A small contrastive audio-text model, trained from scratch.
Model: 7.02M parameters, encoder norm batchnorm, encoder widths [128, 128, 128], text encoder norm rmsnorm.
Training: normuon at rate 0.0076, 1300 steps, batches of 128.
Data: 15625 training examples, 10.6 epochs.
Rows from block 4 of the audio encoder, named by matrix and row number. Each number is 128 + 24 x the weight over its row's rms, rounded and kept within 0 to 255. All counts start at 0. Numbers have three digits each. After the name is the row's rms in percent of the matrix's.
# conv: width-5 conv (encoder.blocks.4.conv.weight, 128x128x5), inputs 96-111, a 5 kernel for each
conv.47 099:169162086131114118145148128100134105173157138153151136121129127130117120105120127115107120151116118120097132118163138111132121146155124127150182149105150154099135180122126099131117142168136097131162108186162084117116147147109103117101170151
conv.48 098:079113125123105133125124112119128091144131158125119087152128114104136109095135135113146187121153071094092111122097138103139090145127103088127140143148122155117141117160129158127121126120124096094085114136176174147135129141144156108126137162
conv.49 102:132117152142166117114158134113108108115147127142096112119189113121137119111113093131160160110117148159138090158135140118075175130115105109086133131131093102127111148106166091122141108125101102155121110103119107155097163192160114133080168120
conv.50 098:099111175105154158086119151160146134125130150095105137118089149135154140154125132127134136127142155123103157117135129116163124120133102137152176158129124110150128103147136132128149148125137155105102134134147097125111135105202142118114199152
conv.51 104:153160129166156120130121099110108140165143149161106146163100138101108134125167176118091110154113114127144147124129126118151152102178114170121143122131126149087102131115124108124156147130137174115141086155151109118149117132087117153119128128
conv.52 101:136067079102088137120107120165116114105146122123128131098160139157105114108127098116169144130147083099104153139139110122183134109118134103129068093066140157132105108120122109119120133122106098109083156105148139142129159128089101160105125151
conv.53 099:135090143091112178144090132118112110148089071166103131084124173156136141124131147150188171126119117114143172144157111150132145145090126119152133149108100182131155129131149093133117142125131133109136166127123039107117159163098129162123118135
conv.54 100:107121128123177136123150135100117140154104096137144113113141164141130155072128107132133145129110129161167081103082140107192162107124100102156164114112124081119095124144127153171182130173166080138107124181135118111124084136190092103171130141
conv.55 100:135139118089129143181148131138145163142116110120102094067135140104110110113139157115166138099141085115140146135126144105094080146151125151116131109117110159068109133120153125120110135141135138119125125119128144129127189133125170209124112084
conv.56 102:145123155125112111148162104111128100141207153155132098134157136099143157122131134123148156099121114099094089112144109166133094124150133149103110110155138132162144175114081127134110145105115154150139155062085151102100132147124081130126088139
conv.57 103:115130123132154199171140116133134099096124064132054111108166132133142140077117131137129087107143149170144141122113109130109131147141115124131110165157076112095100165107122107119108128119088138082120088143157187084168064162125107109058149174
conv.58 099:136132141124129082124128143098135121160161175120120129122106112127126125125117142139155106135189114122144162154137123145062118140119171139121154148098087082114091110119130108142088151097148118092113129132145134106104176166159077125137155107
conv.59 101:184144132145126163128130130152078155174129122146151163126151169105133134146131106147119090142121112121097156105133126117144141100116129173130166137127126097109142138125127170128148155129166137118159144116186162142146145139121116171127131131
conv.60 095:122115139157156145109140151138110121123129150117142184169146098168139128101104131146127083158171117113137098099097144147144098110184086121144147146196129121107132132147170128104140151122129174147113140147164200104122126151179148166107131139
conv.61 104:113134122103124138138152140135102144161119114103102124092120086111109111116122162149136106159131154094155148130115145120137140096112142126167140155136162105127126149109109060117124088130109133148119123112101165141137115133111119147136180180
conv.62 103:127103117140104125095115083151098109149129077127104145080124104105131129124103140156147151148127142127133118148150147118128135129148115133121072133139129153122114126116125120136157136155123077137125125134108142118094118114145147127073112150
conv.63 103:110128109071116119138104161132133179133140141103108121117144162163137093160123137114115108106129132119115108110127091151153120186126137156119168143091112137101091116131161207146129150130104136107132107161098107112135130107094108145139125130
conv.64 100:112121156146140116084113119142103141106127097187109134140195096105156070146117108117090118128114128114171127096103116070103146090144141203095132117112126113106105106167135132188137133122113136145159103096135125119102142113099109105168127096
conv.65 099:129134131120088125144090116097128116127168115167120125102122173104117146123121135154165165115116087115166156127154130120137130104090098147129134087141143112125144214115115156162159139126130113140116131128110067117123187133138127118093129145
conv.66 101:173165172155137127110078121108125116108157123099134159118122095091148113105084110108148110123158164129114150107114188115145151178146086120137120103125115121136124123127101125078114112109113125132159135147158188124120127092117123111087111218
conv.67 098:176118101125119180189177097107144086118101124132136137156139111080078129080129126112109152099149156157141132128094120131101141155129150126103137167140079082120114141163123110135113147128118131155160144113120129141128160131132161114145108151
conv.68 102:096116131146112091135114107151169151162161124130144137114131157117111114106091097135142124117117140157142123130146132124149130143107089084088097147070120118162113121146189121125118134189121139127114124106126162108135104139099140085185147150
conv.69 095:085125103101110213196183135114118119167160110134120105134123091104116110113158109150164157106102116124134163137114136115091111128143134124147140102159117063077167131142089132130131125095110108120156170100136113149142142134152143143107137116
conv.70 102:092134128146144138147130122129157148126193162129143130146123160083135128121091143149199125099115100140106124107158128146144121152130087173105109151111110135161137119141139171105114111121126131111151128105107140118130090117130115109085103185
conv.71 095:130137128103125142176171124092177135175133125138120121123120170119142101091105127120097129122117135161172117136124101131098104118099105123141102134106110150083106132148156161163131166156143113105145147154138080122156169117121147161172124132
conv.72 101:140174137140133125137115096145151133150119158123079107118101148133145159138121076088134171155109158147143122125138113133108125152119155107138105130129102089140168128131153105110170168140153107113067104123122112094139143104105093154099103131
conv.73 098:129096104121121148135106124158177128144112118137126100151114105139148151136124159125122119115119112081123142102134110158150102083114149143161116119110122144130120149161142107117144107120093136130106100112189082193153119168099103103111140175
conv.74 101:124145111126140130112097109140151142157139137153147149134132151137125117137133124171146148166103131140111146077109102148171123147116147149113113133116157122148150115139110115138175146158172149163123149104097104128155146122110167142095135171
conv.75 098:137142156127145180109117111121117116115133109180155078201111124134176146164130118145122110138132132104085144128123132116138129110148131135134124195141099127112117120184103128120139141136146136119125130103098150137095152119138125152096147133
conv.76 099:125062143139130142118124098112102091121154141128103178089134096093124142164149145133119105147116155113137163120129111141124151102081137194141130104151147124111133120148141140169124112112133154112154124107104105114119121169133161158090104096
conv.77 098:104111089135099128136140128154136133114122111118125104111134139119093121170106125098105135098110088101130112088099118141120094146126139096122157091131110124105130137172143132125128137134146151128124155133063153092140140107109161120069118069
conv.78 100:152134120138097134119110137170140188159101133088095140117127165115171141087126147158126135123132125135124124116189125133133122164140115084126109106141141144112119107119111116110109140142167139139119105125127110135107116149121094115089149067
conv.79 097:107092113170138138163112145103136121114103091111120146084071116111111124125124151111130166108160150112138081102083125110132095112121105154110114105157093106145153129120134137128112147091131115112070081138169165127118115114151112148133147094
conv.80 098:154145116091122148108116114147129124177141106127101146113138184114140113137104139150125127125126131118105105110094133132108130099140126181103102113149119097209152115119180124129104124099112131151192142124118162134164134114116130129127138128
conv.81 100:129123144153135087132134164126155134151125111113158160119107135131133133115140129195162150146147102112125122148142084135170116115096065101103155117184138140136115090119104123103163145099170134147118149108142170168113094110182158149074175096
conv.82 102:138113086139126149118125112119149137174163109129151146133102139126134142155130099080127141118112158119167111108142128106077110136150123120092126108130119111126170182099133132153185142173163127126131181133099113148146120129136132187106174103
conv.83 099:147139177103129111109082107125177142142142134116133127168085133112100124132107149137132131110142126126123168119105130121139157120112131151105150134161146106116100149125106100146094112106133120140097112063109149153107155135154123139094136120
conv.84 102:111129104105131157149129122143155100122122123139178131079123149132118120150138114122129111162114130120115153123119144084196173146114097139069130149156172132125122082125127073148065147118106123118191101109132173110156147085167122144118129136
conv.85 098:135140167140102136109141108105126116116148102145192185145127119109177174138136133128108123094144115133141137132111112174114095105116155079139094155148091122117141114086139100119142121169141109154176148122121102117121132156125151159138156093
conv.86 100:135126113120074121104109106117135124139152122148141127116112090078135183159179154152137142157104139124100142152118141101081113088168135153136111138148154135106124138124145134156124117112120145104170106094126126182142148132121122130103125059
conv.87 101:121135132154117094126130154186126097129098138135161141181108144078108108122174137129095115084135123176128111092077143111109144141120140120157154173108172161117147130105158108109136086177162175176101143148135174134104131146121165126136127103
conv.88 099:110109090136100134117091134152152150120115144129120160156111134131123107139148156097105118121122117150101136146101165137162167091130129123127127141111157163113081115141151141125127149121094168117112109179124153108084134110130100143161104149
conv.89 102:084135132109107104115130068168127156133092106115109123127153165141148107108129119163145141145115114132105115120149138164143116098126154094111145106138157147108101115112119102121117133130127130109049159150131135167161117101142116081098158169
conv.90 098:107098113127165113119145134082112127109127145107096126120181184137114117147123148151108137123129146122146131145122121119117155103123115136096116139116097143131122124146120130133142121084092118131178155136131113148139159166124119130154136116
conv.91 101:137126109095170126175121085169099084086130131090103158149114114093145135119100110107110128151116136128172132100121114157122112147153148132146122116143107118108151154128151177110115112114143177162123133120149133150149121139112116157111107121
conv.92 102:103101109127135118147106113127117148142138080106180114071071121141134138101138138157123148119150097107141098134146141141110123123137146104122157151140116131118151113092132114132120142137115117116093110128107152093106104151129148138145158129
conv.93 102:118162107113121120110098097140150117140118168193119092084107192116163139112085133116106124133152145145103124129131104132144121105115110098163164177145126151124117129158133129113125140153091090148108113106137132150107131141161130142160135102
conv.94 099:154140145150099112126123145145141110151140155145139165168105131138076097154143152118097136098104134132163150125134110168128085154163098111126121147144114117113142106138136109182135171106097145112170163172126078097122078114152143142161119116
conv.95 100:117086131081147114142150107105099136113091145172081165125136106179180157169101128125133173111116146131120146097145124108136134086089126110104148120105118111170124162152139135128091132106098128119124140082156131156151143116132135111131139131
conv.96 098:129147123136116091126100117151155135161130143110124110096126093115139167153113138140130128133114088111093135149127135138158128134099136108150126145170143128113143128101145112152118113143126107116100099135134077121133142109103104142148107144
conv.97 102:129125177104106129114125115131102171135091180117110125120156159144113152138128148149114091136114141117119106089095115154141127156175082118141114119129151132116103145112125166155077116129149123105116104118097144111179152125153223109113158146
conv.98 098:118126149153157158197185176145106130108135131133130151143122130126149148178110115127142109122113114089122167166106152157118099108116138128163133140152107126098133107099127146146105172152127146160218141203130169108148144083132128131140148141
conv.99 100:153125135117110120137160153113137093143141119156119124152142120130085139121127134150090158131154154108112154126088097119122135108092147138152130132075118154131160115134134153194130143138092146111072099145141113112106165142152130162144132162
conv.100 095:095145142136182123109092120134103154130137134127135094121162121154144150098103113141132160126094135167124155157099095109118130115113132130115112098134142125123179179108176184150140174153146140136093137149134137135156131146175127191183161169
conv.101 100:143127141146150184125116090105144147146124153112082183148139099144137139127135131117103121097143131151128134129128120093136095122169121106107110109120131160180156167102126165184121123127122137091172129130141070124193129074087132117181145065
conv.102 098:102115143126127096120104127167138142120158153135104177139105153100133142116054086115113110175139100146127147131094144167146145103112120109139119137136109125125150130126130105091135123148164140080120107106152194140138106098091117124137137134
conv.103 098:115132107122103102134122119130128109139115123113127143174110097117122087129094121110127158158145128098145111120124121154120129105104130103167139136139109132121114132179124164133127121120130156121121101114126100108097125141149165142123123106
conv.104 101:114123152129125109122119125139149083138131097099136128135119120125134113107107127142103118124163107109136114149126148097129117195139176128111158139145135102131127109122127114121124153151097131138123122121153130153122120162130177090102135133
conv.105 104:126107136152137131154126123139127123154129155159143121124115120142125106104158147179103124127133129136181138179150149108087180117166101127131123099160103147122134131111099120103100169107137149100102134148134145113117116133128073135118161110
conv.106 099:170121183107101115136114106114145135126137158127130136145137156104098089146076102128126163137141117156118107135114118131155122096094104127100156110138100146147139111141154121119141126120159123140135097137116086152148130130136135142166139061
conv.107 103:119133143177156153133123135147146173089079194119102129128096096145076127127119149123103095158153133167117115150113130152083134114149130090131146119113134126107147126127093123117087103113158112110117134127168081091142169153135145163157087107
conv.108 100:104138106145140100108103127082154125116110145110130118101149090136153118139157126078120145160141149127147118172123126085110107093116147147152161150152119117145137160119127135154147168151112132158196175055177171131141135111117147136143128142
conv.109 105:124128133169166138112109093119164095130073113145103119100106171088116150151136122115137078121125151161132088136109092145128145116105096084111151129130153111114118105100091140121123123086123165145149126103088123119124172106133115153126112178
conv.110 101:145135114145107129142138085135112146137142143096142119126176178140121101094150131150140113135160140150194145114128097083123112172145117120142139125144105109092182128105107104121111138120122119084098190144099115138145144159109117145096151045
conv.111 100:174147140072094155084117131148105150101121124099108090137117135141097141075112119153136109148126171124118118117090088111122159139113111134125186155138101164149117109124124154123130120114153110154124152085140189106130100089116133146119148149
conv.112 099:150109150107138088164184149122129113099085109153116133112108117111134129143084138100097135144151150143116160161166151130110097160141153121097145114130114143108102116168142110080151100112130133150123127128141155109175159130134104144151153153
conv.113 100:102108129163170110141131159112123135132080123119113138120144156091112078101117158145132162109135134127137163147135123087156126119136083150135128158107161182123113107092130139122093101119099133142138120124123173106124134110121081118124117130
conv.114 098:086119161099123126133099174118164203148134124149118142119130142161140118162111116126123111102091134148145127111118123158086163145090151122117130122098137141147124117148119118157123143172141140119111161159125095123112122141129104171155094124
conv.115 103:107139168165141121102103111140137143123124141114147176090154163137126138120124103114131162098108133093093147136134139116133133119096153155116100166193105111132097133098091152121139137133147154136120173162117132101153120117105167148075128106
conv.116 102:082125166122158086142114146115147131179121120129151138147166144167138161145139161131105117158092088115087122115142191103206100120106115121164152130095100178126117101133126110149112124129126158122068132115132154149159111077121084134128113137
conv.117 101:120106112142148162099107154135191144105113132078120126116138124133109153128162137126142105115104129124101121145118136161097131168129133162183129156125094123114114111122140092142150106118120134140136172153140098188118145156123161118110144127
conv.118 098:164171135098140090164094154108107155149110119123201107098108098128159109112123100101134071173157157152135136124133123106135108168106072112103141124114127099133119124157097136150127137131099114185086137159109118154087119122155132131141119140
conv.119 101:131163184131076135111098156170088140128106198127193122102124145138119161140142107101095153128140171107130122142154126132125120104127177175123124127130104119120146115119128113126115083106172118135176130166141122110121131126157150111127131124
conv.120 100:173140124133131134107117183143110160107133124119117132131151135091112124097094128173163167114118120126129139142133131109109123165131064149178131152084136136095126164122128107139106092126129137102128148155108130115160121139115097114092111072
conv.121 099:094137128115103107097138134120107127112145097183130160127155142175134166155112116115107127113054082154127133130116133125124141141164122081162106154120107120112129113135122139098130143145126129113120120105133100121111118091125146106121123139
conv.122 100:088112149130107128128147136111136142109123124097084155145125121154105110103105150109142178118136143087172109120115135112125103092128149100090084129109159144159136135140115136158105128137155126099095101091088095107139156112137067123095166112