config.yaml
noise_aug: 0.01
loss: "softmax"
encoder_depths: [1, 2, 2]
encoder_kernel_size: 5
text_encoder_causal: false
text_encoder_norm_position: "pre"
text_encoder_qk_norm: false
optimizer: "normuon"
Rows from block 3 of the text encoder of a small contrastive audio-text model, named by matrix and row number. Rows with one number belong to one neuron. Each number is 500 + 50 x the weight over its row's rms, rounded and kept within 0 to 999. All counts start at 0. Numbers have three digits each.
After each neuron's rows are labels from the 100 texts, of 14976, where the neuron reaches its highest value: "fires on" is the input token at the peak. Only what is clearly more common there than usual is listed. The data: read English sentences (LibriTTS-R). In brackets: how many of the 100, against the usual share in percent.
# fc1: MLP up (text_encoder.blocks.3.mlp.fc1.weight, 768x192), inputs 96-191
# fc2: MLP down (text_encoder.blocks.3.mlp.fc2.weight, 192x768, transposed), outputs 96-191

fc1.651:463578498533489457550597489596385460501447519477476470578507483471440566506505496539502491535458541539491405542473554501566432480472490585456540500517564508500465522534503445489501554501510412539423560468422549449610568533593427452532588472473566454565571441440558496518541527595500407437
fc2.651:553417458417538515515583442503513459488446493515491550549542518428525459565601505467478476489463493507495551454540589467572424489534508425472512621509512500479605611405526418529467527465568531472386491528561444458575508550538507524539503471509514546430491521555446511490520502536542519439
fires on: "asked" (32 vs 0.1); "house" (8 vs 0.1)

fc1.699:498547502556495495526475501476484517478573502538597474435438598462469548505494443401570506502429538530555534585481544546529437547558491505382515497366400514428553533480504476453575562477538521504472421513460467463536501517503469356528538567537492462554473516546485612515525477566464531589
fc2.699:490482511542529559530534482563421573494498493426488508494590554553394536513538552573576499579612396517426473454424497591544515386531460490509463525540543473526512517481435513490450437470434522548420537551439472525477454489495465557442442418469400553396454487534504513536514402387503455544
fires on: "asked" (27 vs 0.1); "himself" (8 vs 0.1); "house" (7 vs 0.1)

fc1.701:517594430513561440513664495484520385453512402447508489527471417536479469506490454553474574510512527479501377502537556455439465544588472449531425500457477591499473473507573508595512518432541495521434533395486475521620534550579502538435538521557442486531542586449477568541523453526591451486
fc2.701:481452543498387415469404523500456518378474541520585466551565506505512497468484481424521474524486553498498533526436418533503491497491520403392563459500569515501469535543539570518453551501525423548465562484494420506462419474436459568501419499573438483528536536652574531511420503480512577540
fires on: "am" (11 vs 0.1)

fc1.368:492483487562493485435569552604495434540554526557530417505435447481443489474499431541564505413485441464505504523468529459550494502458430502604539518577556577506399384599530499567510534553520569474556511496486593466543397386523427467433466557606576506528487451486490480484509554458512553515
fc2.368:483497446459555610445551485621454505458606434564458535489521408533548497477535489543542495446492522490444502483532467505531593522568520481443532499500527547509469478432499536417529488409412440550470515422526496551496508559421454507481427546427397375555386466517517493452485499511484443584
fires on: "himself" (73 vs 0.1); "myself" (9 vs 0); "sight" (8 vs 0)

fc1.207:553494513490543491468488555500536519532566513446442468502530601454519544433467514466456485451561542462464474557429498574477442522553367481520523447515417391512606506469505671476522486589503430513534436452441512508589449408593462463507546529515551504459508495564533482536556453458543452530
fc2.207:499474582459566440502523432516454535407544512471531454535473508496475454517554452513484429488502492494560528486484452565560578446536503547577577515440520396468483510547453430534586437534428533400471541515564528590466476588540435567510482584476529470451444488443520602482570462460476457521
fires on: "street" (18 vs 0); "speech" (8 vs 0); "speak" (7 vs 0); "first" (7 vs 0.1)

fc1.568:553540549379543454511479470515496538529590520535550448535469466587481513432485452500544518449505542457511599510525472566453472537497681389536432479519461578356506492423535548482559494607387454518492516543490571497620462500495576446535574533489464482477509465460569431514552518527542522584
fc2.568:463496481555495515562521591428514473488452581542526492449484486542419527455406444464507529471453506478466528345538501475494583453475571538567485570424610485416547421582542470571415398524572509486504492536551520501493454580497513573462534531425521443476437531490459494474493465476499455467
fires on: "first" (12 vs 0.1); "next" (8 vs 0)

fc1.703:492525543400486495466507482464485577470521568520521548529505370548415575549492480547448493551542438564430476483516480507428465547493427551517569373483454565415472457537544495511553504501553495486488495560524547514610596388446607591468540514485497571560492459549486455501482495539505497499
fc2.703:571500564556491511477431524463520502548465468475496453515520560519481458489538467422498546418464566501593513582490499503525446440510506500576463596421504447588557505459503519504511455437461493530507480513408627465406504590482457505509441539504444538487501510491553451476493492511580429492
fires on: "<end>" (15 vs 6.7); "so" (14 vs 0.3); "saw" (9 vs 0.1)

fc1.528:461535429514503498455576493483502452471531502481462544489490464524433417598555485587482435471463555619549406388511519496497479553498514489518508429447484557554480515480557576506467597574479584557431532529509511588621541495504523504514452435506539547414484471578568518497488459492478472550
fc2.528:543454530459539580382458526654523602501529466541531454526544444535468519418568483411515515588477452459368545507453497516431562441552534448513509488454592442514478556532429502577391541533458499442461482496475485530456522484418501399387508485506435473540506491550466568554534555530505553421
fires on: "himself" (9 vs 0.1); "herself" (7 vs 0)

fc1.495:473543438477501414600540559556527542452426529539539561512501493578569476477477462506430502508523578466478565496457490463515479491562408523516447362412461516467477552419569473547535517520427528532539572454402449468482538439486468586485506527593528491467461549515508466591491546486476408496
fc2.495:510523521487505426390446514558474555636526581434538452435481490401489497483523544549589511357432545551524483456483445435435477538475499514461508548561523440514475554526446526450436445572487544468551497519459590540558505512506603594496461508505436402477509463483477512423461427461538485454
fires on: "first" (27 vs 0.1); "asked" (12 vs 0.1); "us" (8 vs 0.1)

fc1.575:489500462478506494508472523563568496577509502576530421480522523510540518484492517486589599434556452483508571516558534470417457394448507492469468499525534548526563524473418563532517490511615533493468519529474361456429542370527424539571484512531419595417524456577494430601483511486470540502
fc2.575:478520463504439465612500455489542481419527441384492448518556472534496563490463460414428540406549530504444439457521541456497459531466554527436555622521408493527495561489497464558543524499486552523565568392447576429450515511467451513485410520423525478539463422411460512475422557555439498509
fires on: "<end>" (30 vs 6.7)

fc1.728:511452505541547427456432578520601524533567494525523440511465390594560483546508495499490545408472461371605447484500477441551490493512454391569574485498509618547504501579436517401394496540526484542564454416487487522449454515540376510510516496503509523507434498490485488533531501462489541513
fc2.728:494534519516476560504583448474459490465467447469562590589457371489520449467488523409602356541477461536335578527546512524448533482467532499447537478462449559531555462507548533456552481534496565544469509477498507543505426448568547516475460510473553386459523553501498504549540562519471428450
fires on: "he" (53 vs 1.4); "you" (25 vs 1.2); "hear" (11 vs 0); "here" (10 vs 0.1)

fc1.514:496479543458513452510465438467575443413500474515418541457472483387512498482523505482460478512531399520523467471588561509503537510543627504501534472509470491574506522433443506502527552547507432514483555521471471451463550523493509577453535493495535541438579568504559440521583483581604511495
fc2.514:476473529497575518554511502651454516559520528508511513518490471498392372516535464545508522505584500534464550464554482453465462458511442492475440459469564462512476442658520545441417536537462547442527437530606458464489387481522406517578515442492431453459440603513459435440492536536554533496
fires on: "himself" (9 vs 0.1)

fc1.360:475528454474556505421540500579449499534449523437451486493510484508509505511541496565529540506452506543484572482506563453622504499413484475413630519516455598404477566507518493490554433544509496585514441467520556559509532462548604491500486509510583578405540519515594433534589433513452551507
fc2.360:540469527478484553458559458549477530512450462487572535545409522507532467523468449502359461462397486409617479556561457491496504439554446519497558501485540505583517522375476432603539523450561503469481507486576492436507557414445389464470506483456432493485437484532428512479398444469556467492
fires on: "<end>" (37 vs 6.7); "and" (11 vs 2.4)

fc1.459:519461471482453522471533464456536453487520571527507470462430501497524527554518553422452465527471461517509529525362641474479486485441552506567530436487572525498525551453511507561583513594497596516439564500469639534513516500441445534509571501505478516530464539505428492403466538540507490451
fc2.459:435566590412558536492399460508480582553434503438594506591502470414499514556484498451452466528487528499517468464505465428530502531456488497528496480412476478450476495533430442505450415455464509459636526551476506479465591479544536439508554522478462430531587523597463459522459516461410453490
fires on: "saw" (25 vs 0.1); "says" (10 vs 0); "sorry" (8 vs 0); "sat" (8 vs 0)

fc1.433:545586494612517507553497510515472515417574571515493394480551513441513560411520430483454496408382515452458485492545515495524500541467528545453514438540600525488539460508473523570356552511443454564553498460519535586551392444572540492583606587446425501460457394456498500544497546500548461541
fc2.433:541463521463590539500390446532523575483443447448556449449554481454516530456466509546548458422498552536553449481511469567504607515551528462531586448504505471516455598502488541554523439553528466533499482485500509446454537586484455568562547466510530552518450532550523474488446534494480549498
fires on: "he" (55 vs 1.4); "you" (7 vs 1.2)

fc1.642:489584475485501446441475439494463519459448518514523463558474488503489532544472555532544524501508500569565558416437496415486420600476457548558490446495464466534523536400437409540496555505397485578547554496500543456518573463572471520406533503517438504485411527444484439603489451522525565472
fc2.642:538491616495420531516510456490511484484498543456444588494569541555478552484431498622457536467435538504560518477516501566466468468510491575460451510573497418449450534517384625451516503396630501497513538428596408519405478404557529504422542482409510520470519539497420489488506612489428487560
fires on: "first" (12 vs 0.1)

fc1.624:481563495451545558438532533500455444577485576421522519431515528534582553534527448536400527520404476465454452483466532589408432508338489522495614497447496596475460498506568413543545524417532588532447475491460501519494542490499570599516576470554514451541486470497476588438486452456508490499
fc2.624:473500539566499458606537454524441484460561433536476498501544484489557500498492467523421451438589577549433606642551600503531474565516576531465493519581516472503517463569502577554417503487536601447418545488406579523460505429530504530536486517478459568504507500591551434486437473422501531489
fires on: "<end>" (30 vs 6.7); "the" (28 vs 4.7)

fc1.183:473481511511470539508564435554506511514455555517532610502535488550527485500406584582487419519441580518514537484461497473526498519640464426499442469430499449516486472450487440507570561446514544546477500379429494565429440509519481509470547496585552564587460496505413608531494504398533573559
fc2.183:383485557538504473539482505440452386604530575394478550542502440499532444414532482491472564419521537536426504499451472503546506467490526358432471424515507490472483586604457529480430500513501477514518457513452496516537401494489518479405535502423561559524514599517484406494516409594491365521
fires on: "first" (12 vs 0.1); "present" (8 vs 0)

fc1.630:503494517595432416536463500454549547485570659492542491452434552531566495547572571580437486515465503460600430553506452370541417543497472537499549504534456454513529492448479532559432502498527504503537565431422490525512492606626536488455504503406504482465432604469491532506529532553524506454
fc2.630:503474597591509543494491549583499612540529507492528523568480529478551546464548513467599477541534515442481611458456528498604524575523529518509522472497544471497400602520465588588494497529549534468484425509459460429592449441390453470487549504479475429518396415518441432475512497478544534463
fires on: "she" (22 vs 0.7); "shall" (18 vs 0.1); "sure" (9 vs 0)

fc1.254:431577540497451473557447469430428393547524464539504454517504569437485516477442500559476581445456505545482533427519535511387398493530494432509446364496494563422532420558536504471556569480400518456581509507565532515517535420585483489444537542539487549483406495467575451397503555483559479534
fc2.254:515510411512485548462482413530486392503524540562547563524517514490537389491557581419569557500495492423513496526561511482541450518495508573588511567479506473513483459510539501442442491466501504484489479531539484569472448502399531509455497581559522469606470476474517620492481540484430513526
fires on: "first" (26 vs 0.1); "last" (20 vs 0.1); "passed" (8 vs 0); "next" (7 vs 0)

fc1.325:555593515480415483535475554517563502473488467471400460557530452422516507591566569452462609537525510549460608566545463574500439518547484505467496547587540457478507462564451577521527537531509503533466435442472563480520452495499483543420439536527491483439504459485484538490590480568597509553
fc2.325:590495481526551417512477543571513563448458459487490557501415495426618580448482433467545434550477615462541479520428414451529534464544378533532556563420538490510467575557406516637509505526505551527432501566451570504513534484546453578432570566437461476477541489459546413549458533487466515470
fires on: "street" (12 vs 0); "stay" (10 vs 0); "speak" (9 vs 0)

fc1.240:464438548493366521414468537495512530517552516567562504432549455504455507459522469487486465487514467452475437536473544637479511499474524470524592422467482486562518477482382490536552518534549516538619448507492351518546398526527537480465522506580472495561531521521562458580427410552484425535
fc2.240:478489570510485515512561506574496485511454426410464450522440521474509503424441501543462518618581549487597547489404487504478500539473522452587436515517563548517478450460590555413469552433544438451338584509438548487509527498534495489503585511411617507538535505470440464427506502554500529368
fires on: "he" (84 vs 1.4)

fc1.242:551515535631460439455517590607407498395483562475530435465533418556478467522420432474551484516511541474586469526547550482449489526559461445490572490479460475527486506536464422472478485521415536458487566390419454479522498525501521495474508496510520564541465461509493443598440563408588541465
fc2.242:513547522445585480522448506436482389468463523565476531495452514601555547462565535499485498495521492456497517509456415516445575493516642648445541513581484457433561391446432491530561484452398512514531490575490531615502383450472530486443449447547514512451373549465467510394486497415565570497
fires on: "he" (36 vs 1.4); "you" (13 vs 1.2); "all" (9 vs 0.4)

fc1.127:401590460453462509449567502555537431552517546498596466411492399462468542534558512527413489496447529495477500409545539523527537459495434520557492524371506567558432550454554495446507516593319526534417485502420546515522549520551438534431533474483515448429417552490470559464585585485519551466
fc2.127:494574563523374563448471477412462572545440474566538506443506473538501534501460474471504529534534543521457443434533559505528580496546555537519559392569578543514427530501443529514509515505497379458568551545511556495408529503383425444549474487471460540510547551525529537493496436497422481582
fires on: "saw" (24 vs 0.1); "<end>" (18 vs 6.7); "same" (13 vs 0); "herself" (7 vs 0)

fc1.391:501459492485572564382440474537543572456527437510548495490570413480469542487566482475495502545425479401545473491580548494509441483485529518525563403513434567494520517484523531438430549423476513557561537592468482576456524448568361492582467449529503558498439614497473498530588623495541531484
fc2.391:471523521457392537493463552479582515513534523493593479464505504503435552497481488520515472523556476519347473529430575527528548607526482473384531460514495431500453520396524504554434579444501453527427509546462544490504512410465473559475503408522545552464455455512468447556505550467398510485
fires on: "saw" (20 vs 0.1); "aside" (8 vs 0); "sort" (8 vs 0); "sword" (7 vs 0)

fc1.761:545489510451490514529500469519518501403553557470607496462427466477463512414532525449448599433441598515570546535448479527519458436467541574485444464404510497474576511501499443577511559644527484465449524528598491533517523559486435521510509534480586544541454584493497563513507506465541406524
fc2.761:394548483515530400451436553463517518526505488502395505548454539546491522464582476530465475493467428534425482527523535577533462442501549547566390497492575450463422556438527565493501527522475578485462502468434521400559519509446486542504424551441441515512445487531517443507482529457508491488
fires on: "first" (13 vs 0.1)

fc1.291:521420463436454529531546550454504466461521536588520404486522485450472582579464459448451531517548523526535472511504403522405452539427461636516389434534544519451550477492447545506478374490429558423552472502497508466500461403650457454502522493511507452491462480457513469555509540538510514507
fc2.291:537446461479588523546553455565587385522437508460534526549535488570553489390471527521533517588557471526495565532507486521513473494466453402443567545427554406494544546464511577592530516532540532410493422505501413569522461581537471560465487510495593501507405469474500517517508544467468565447
fires on: "am" (7 vs 0.1)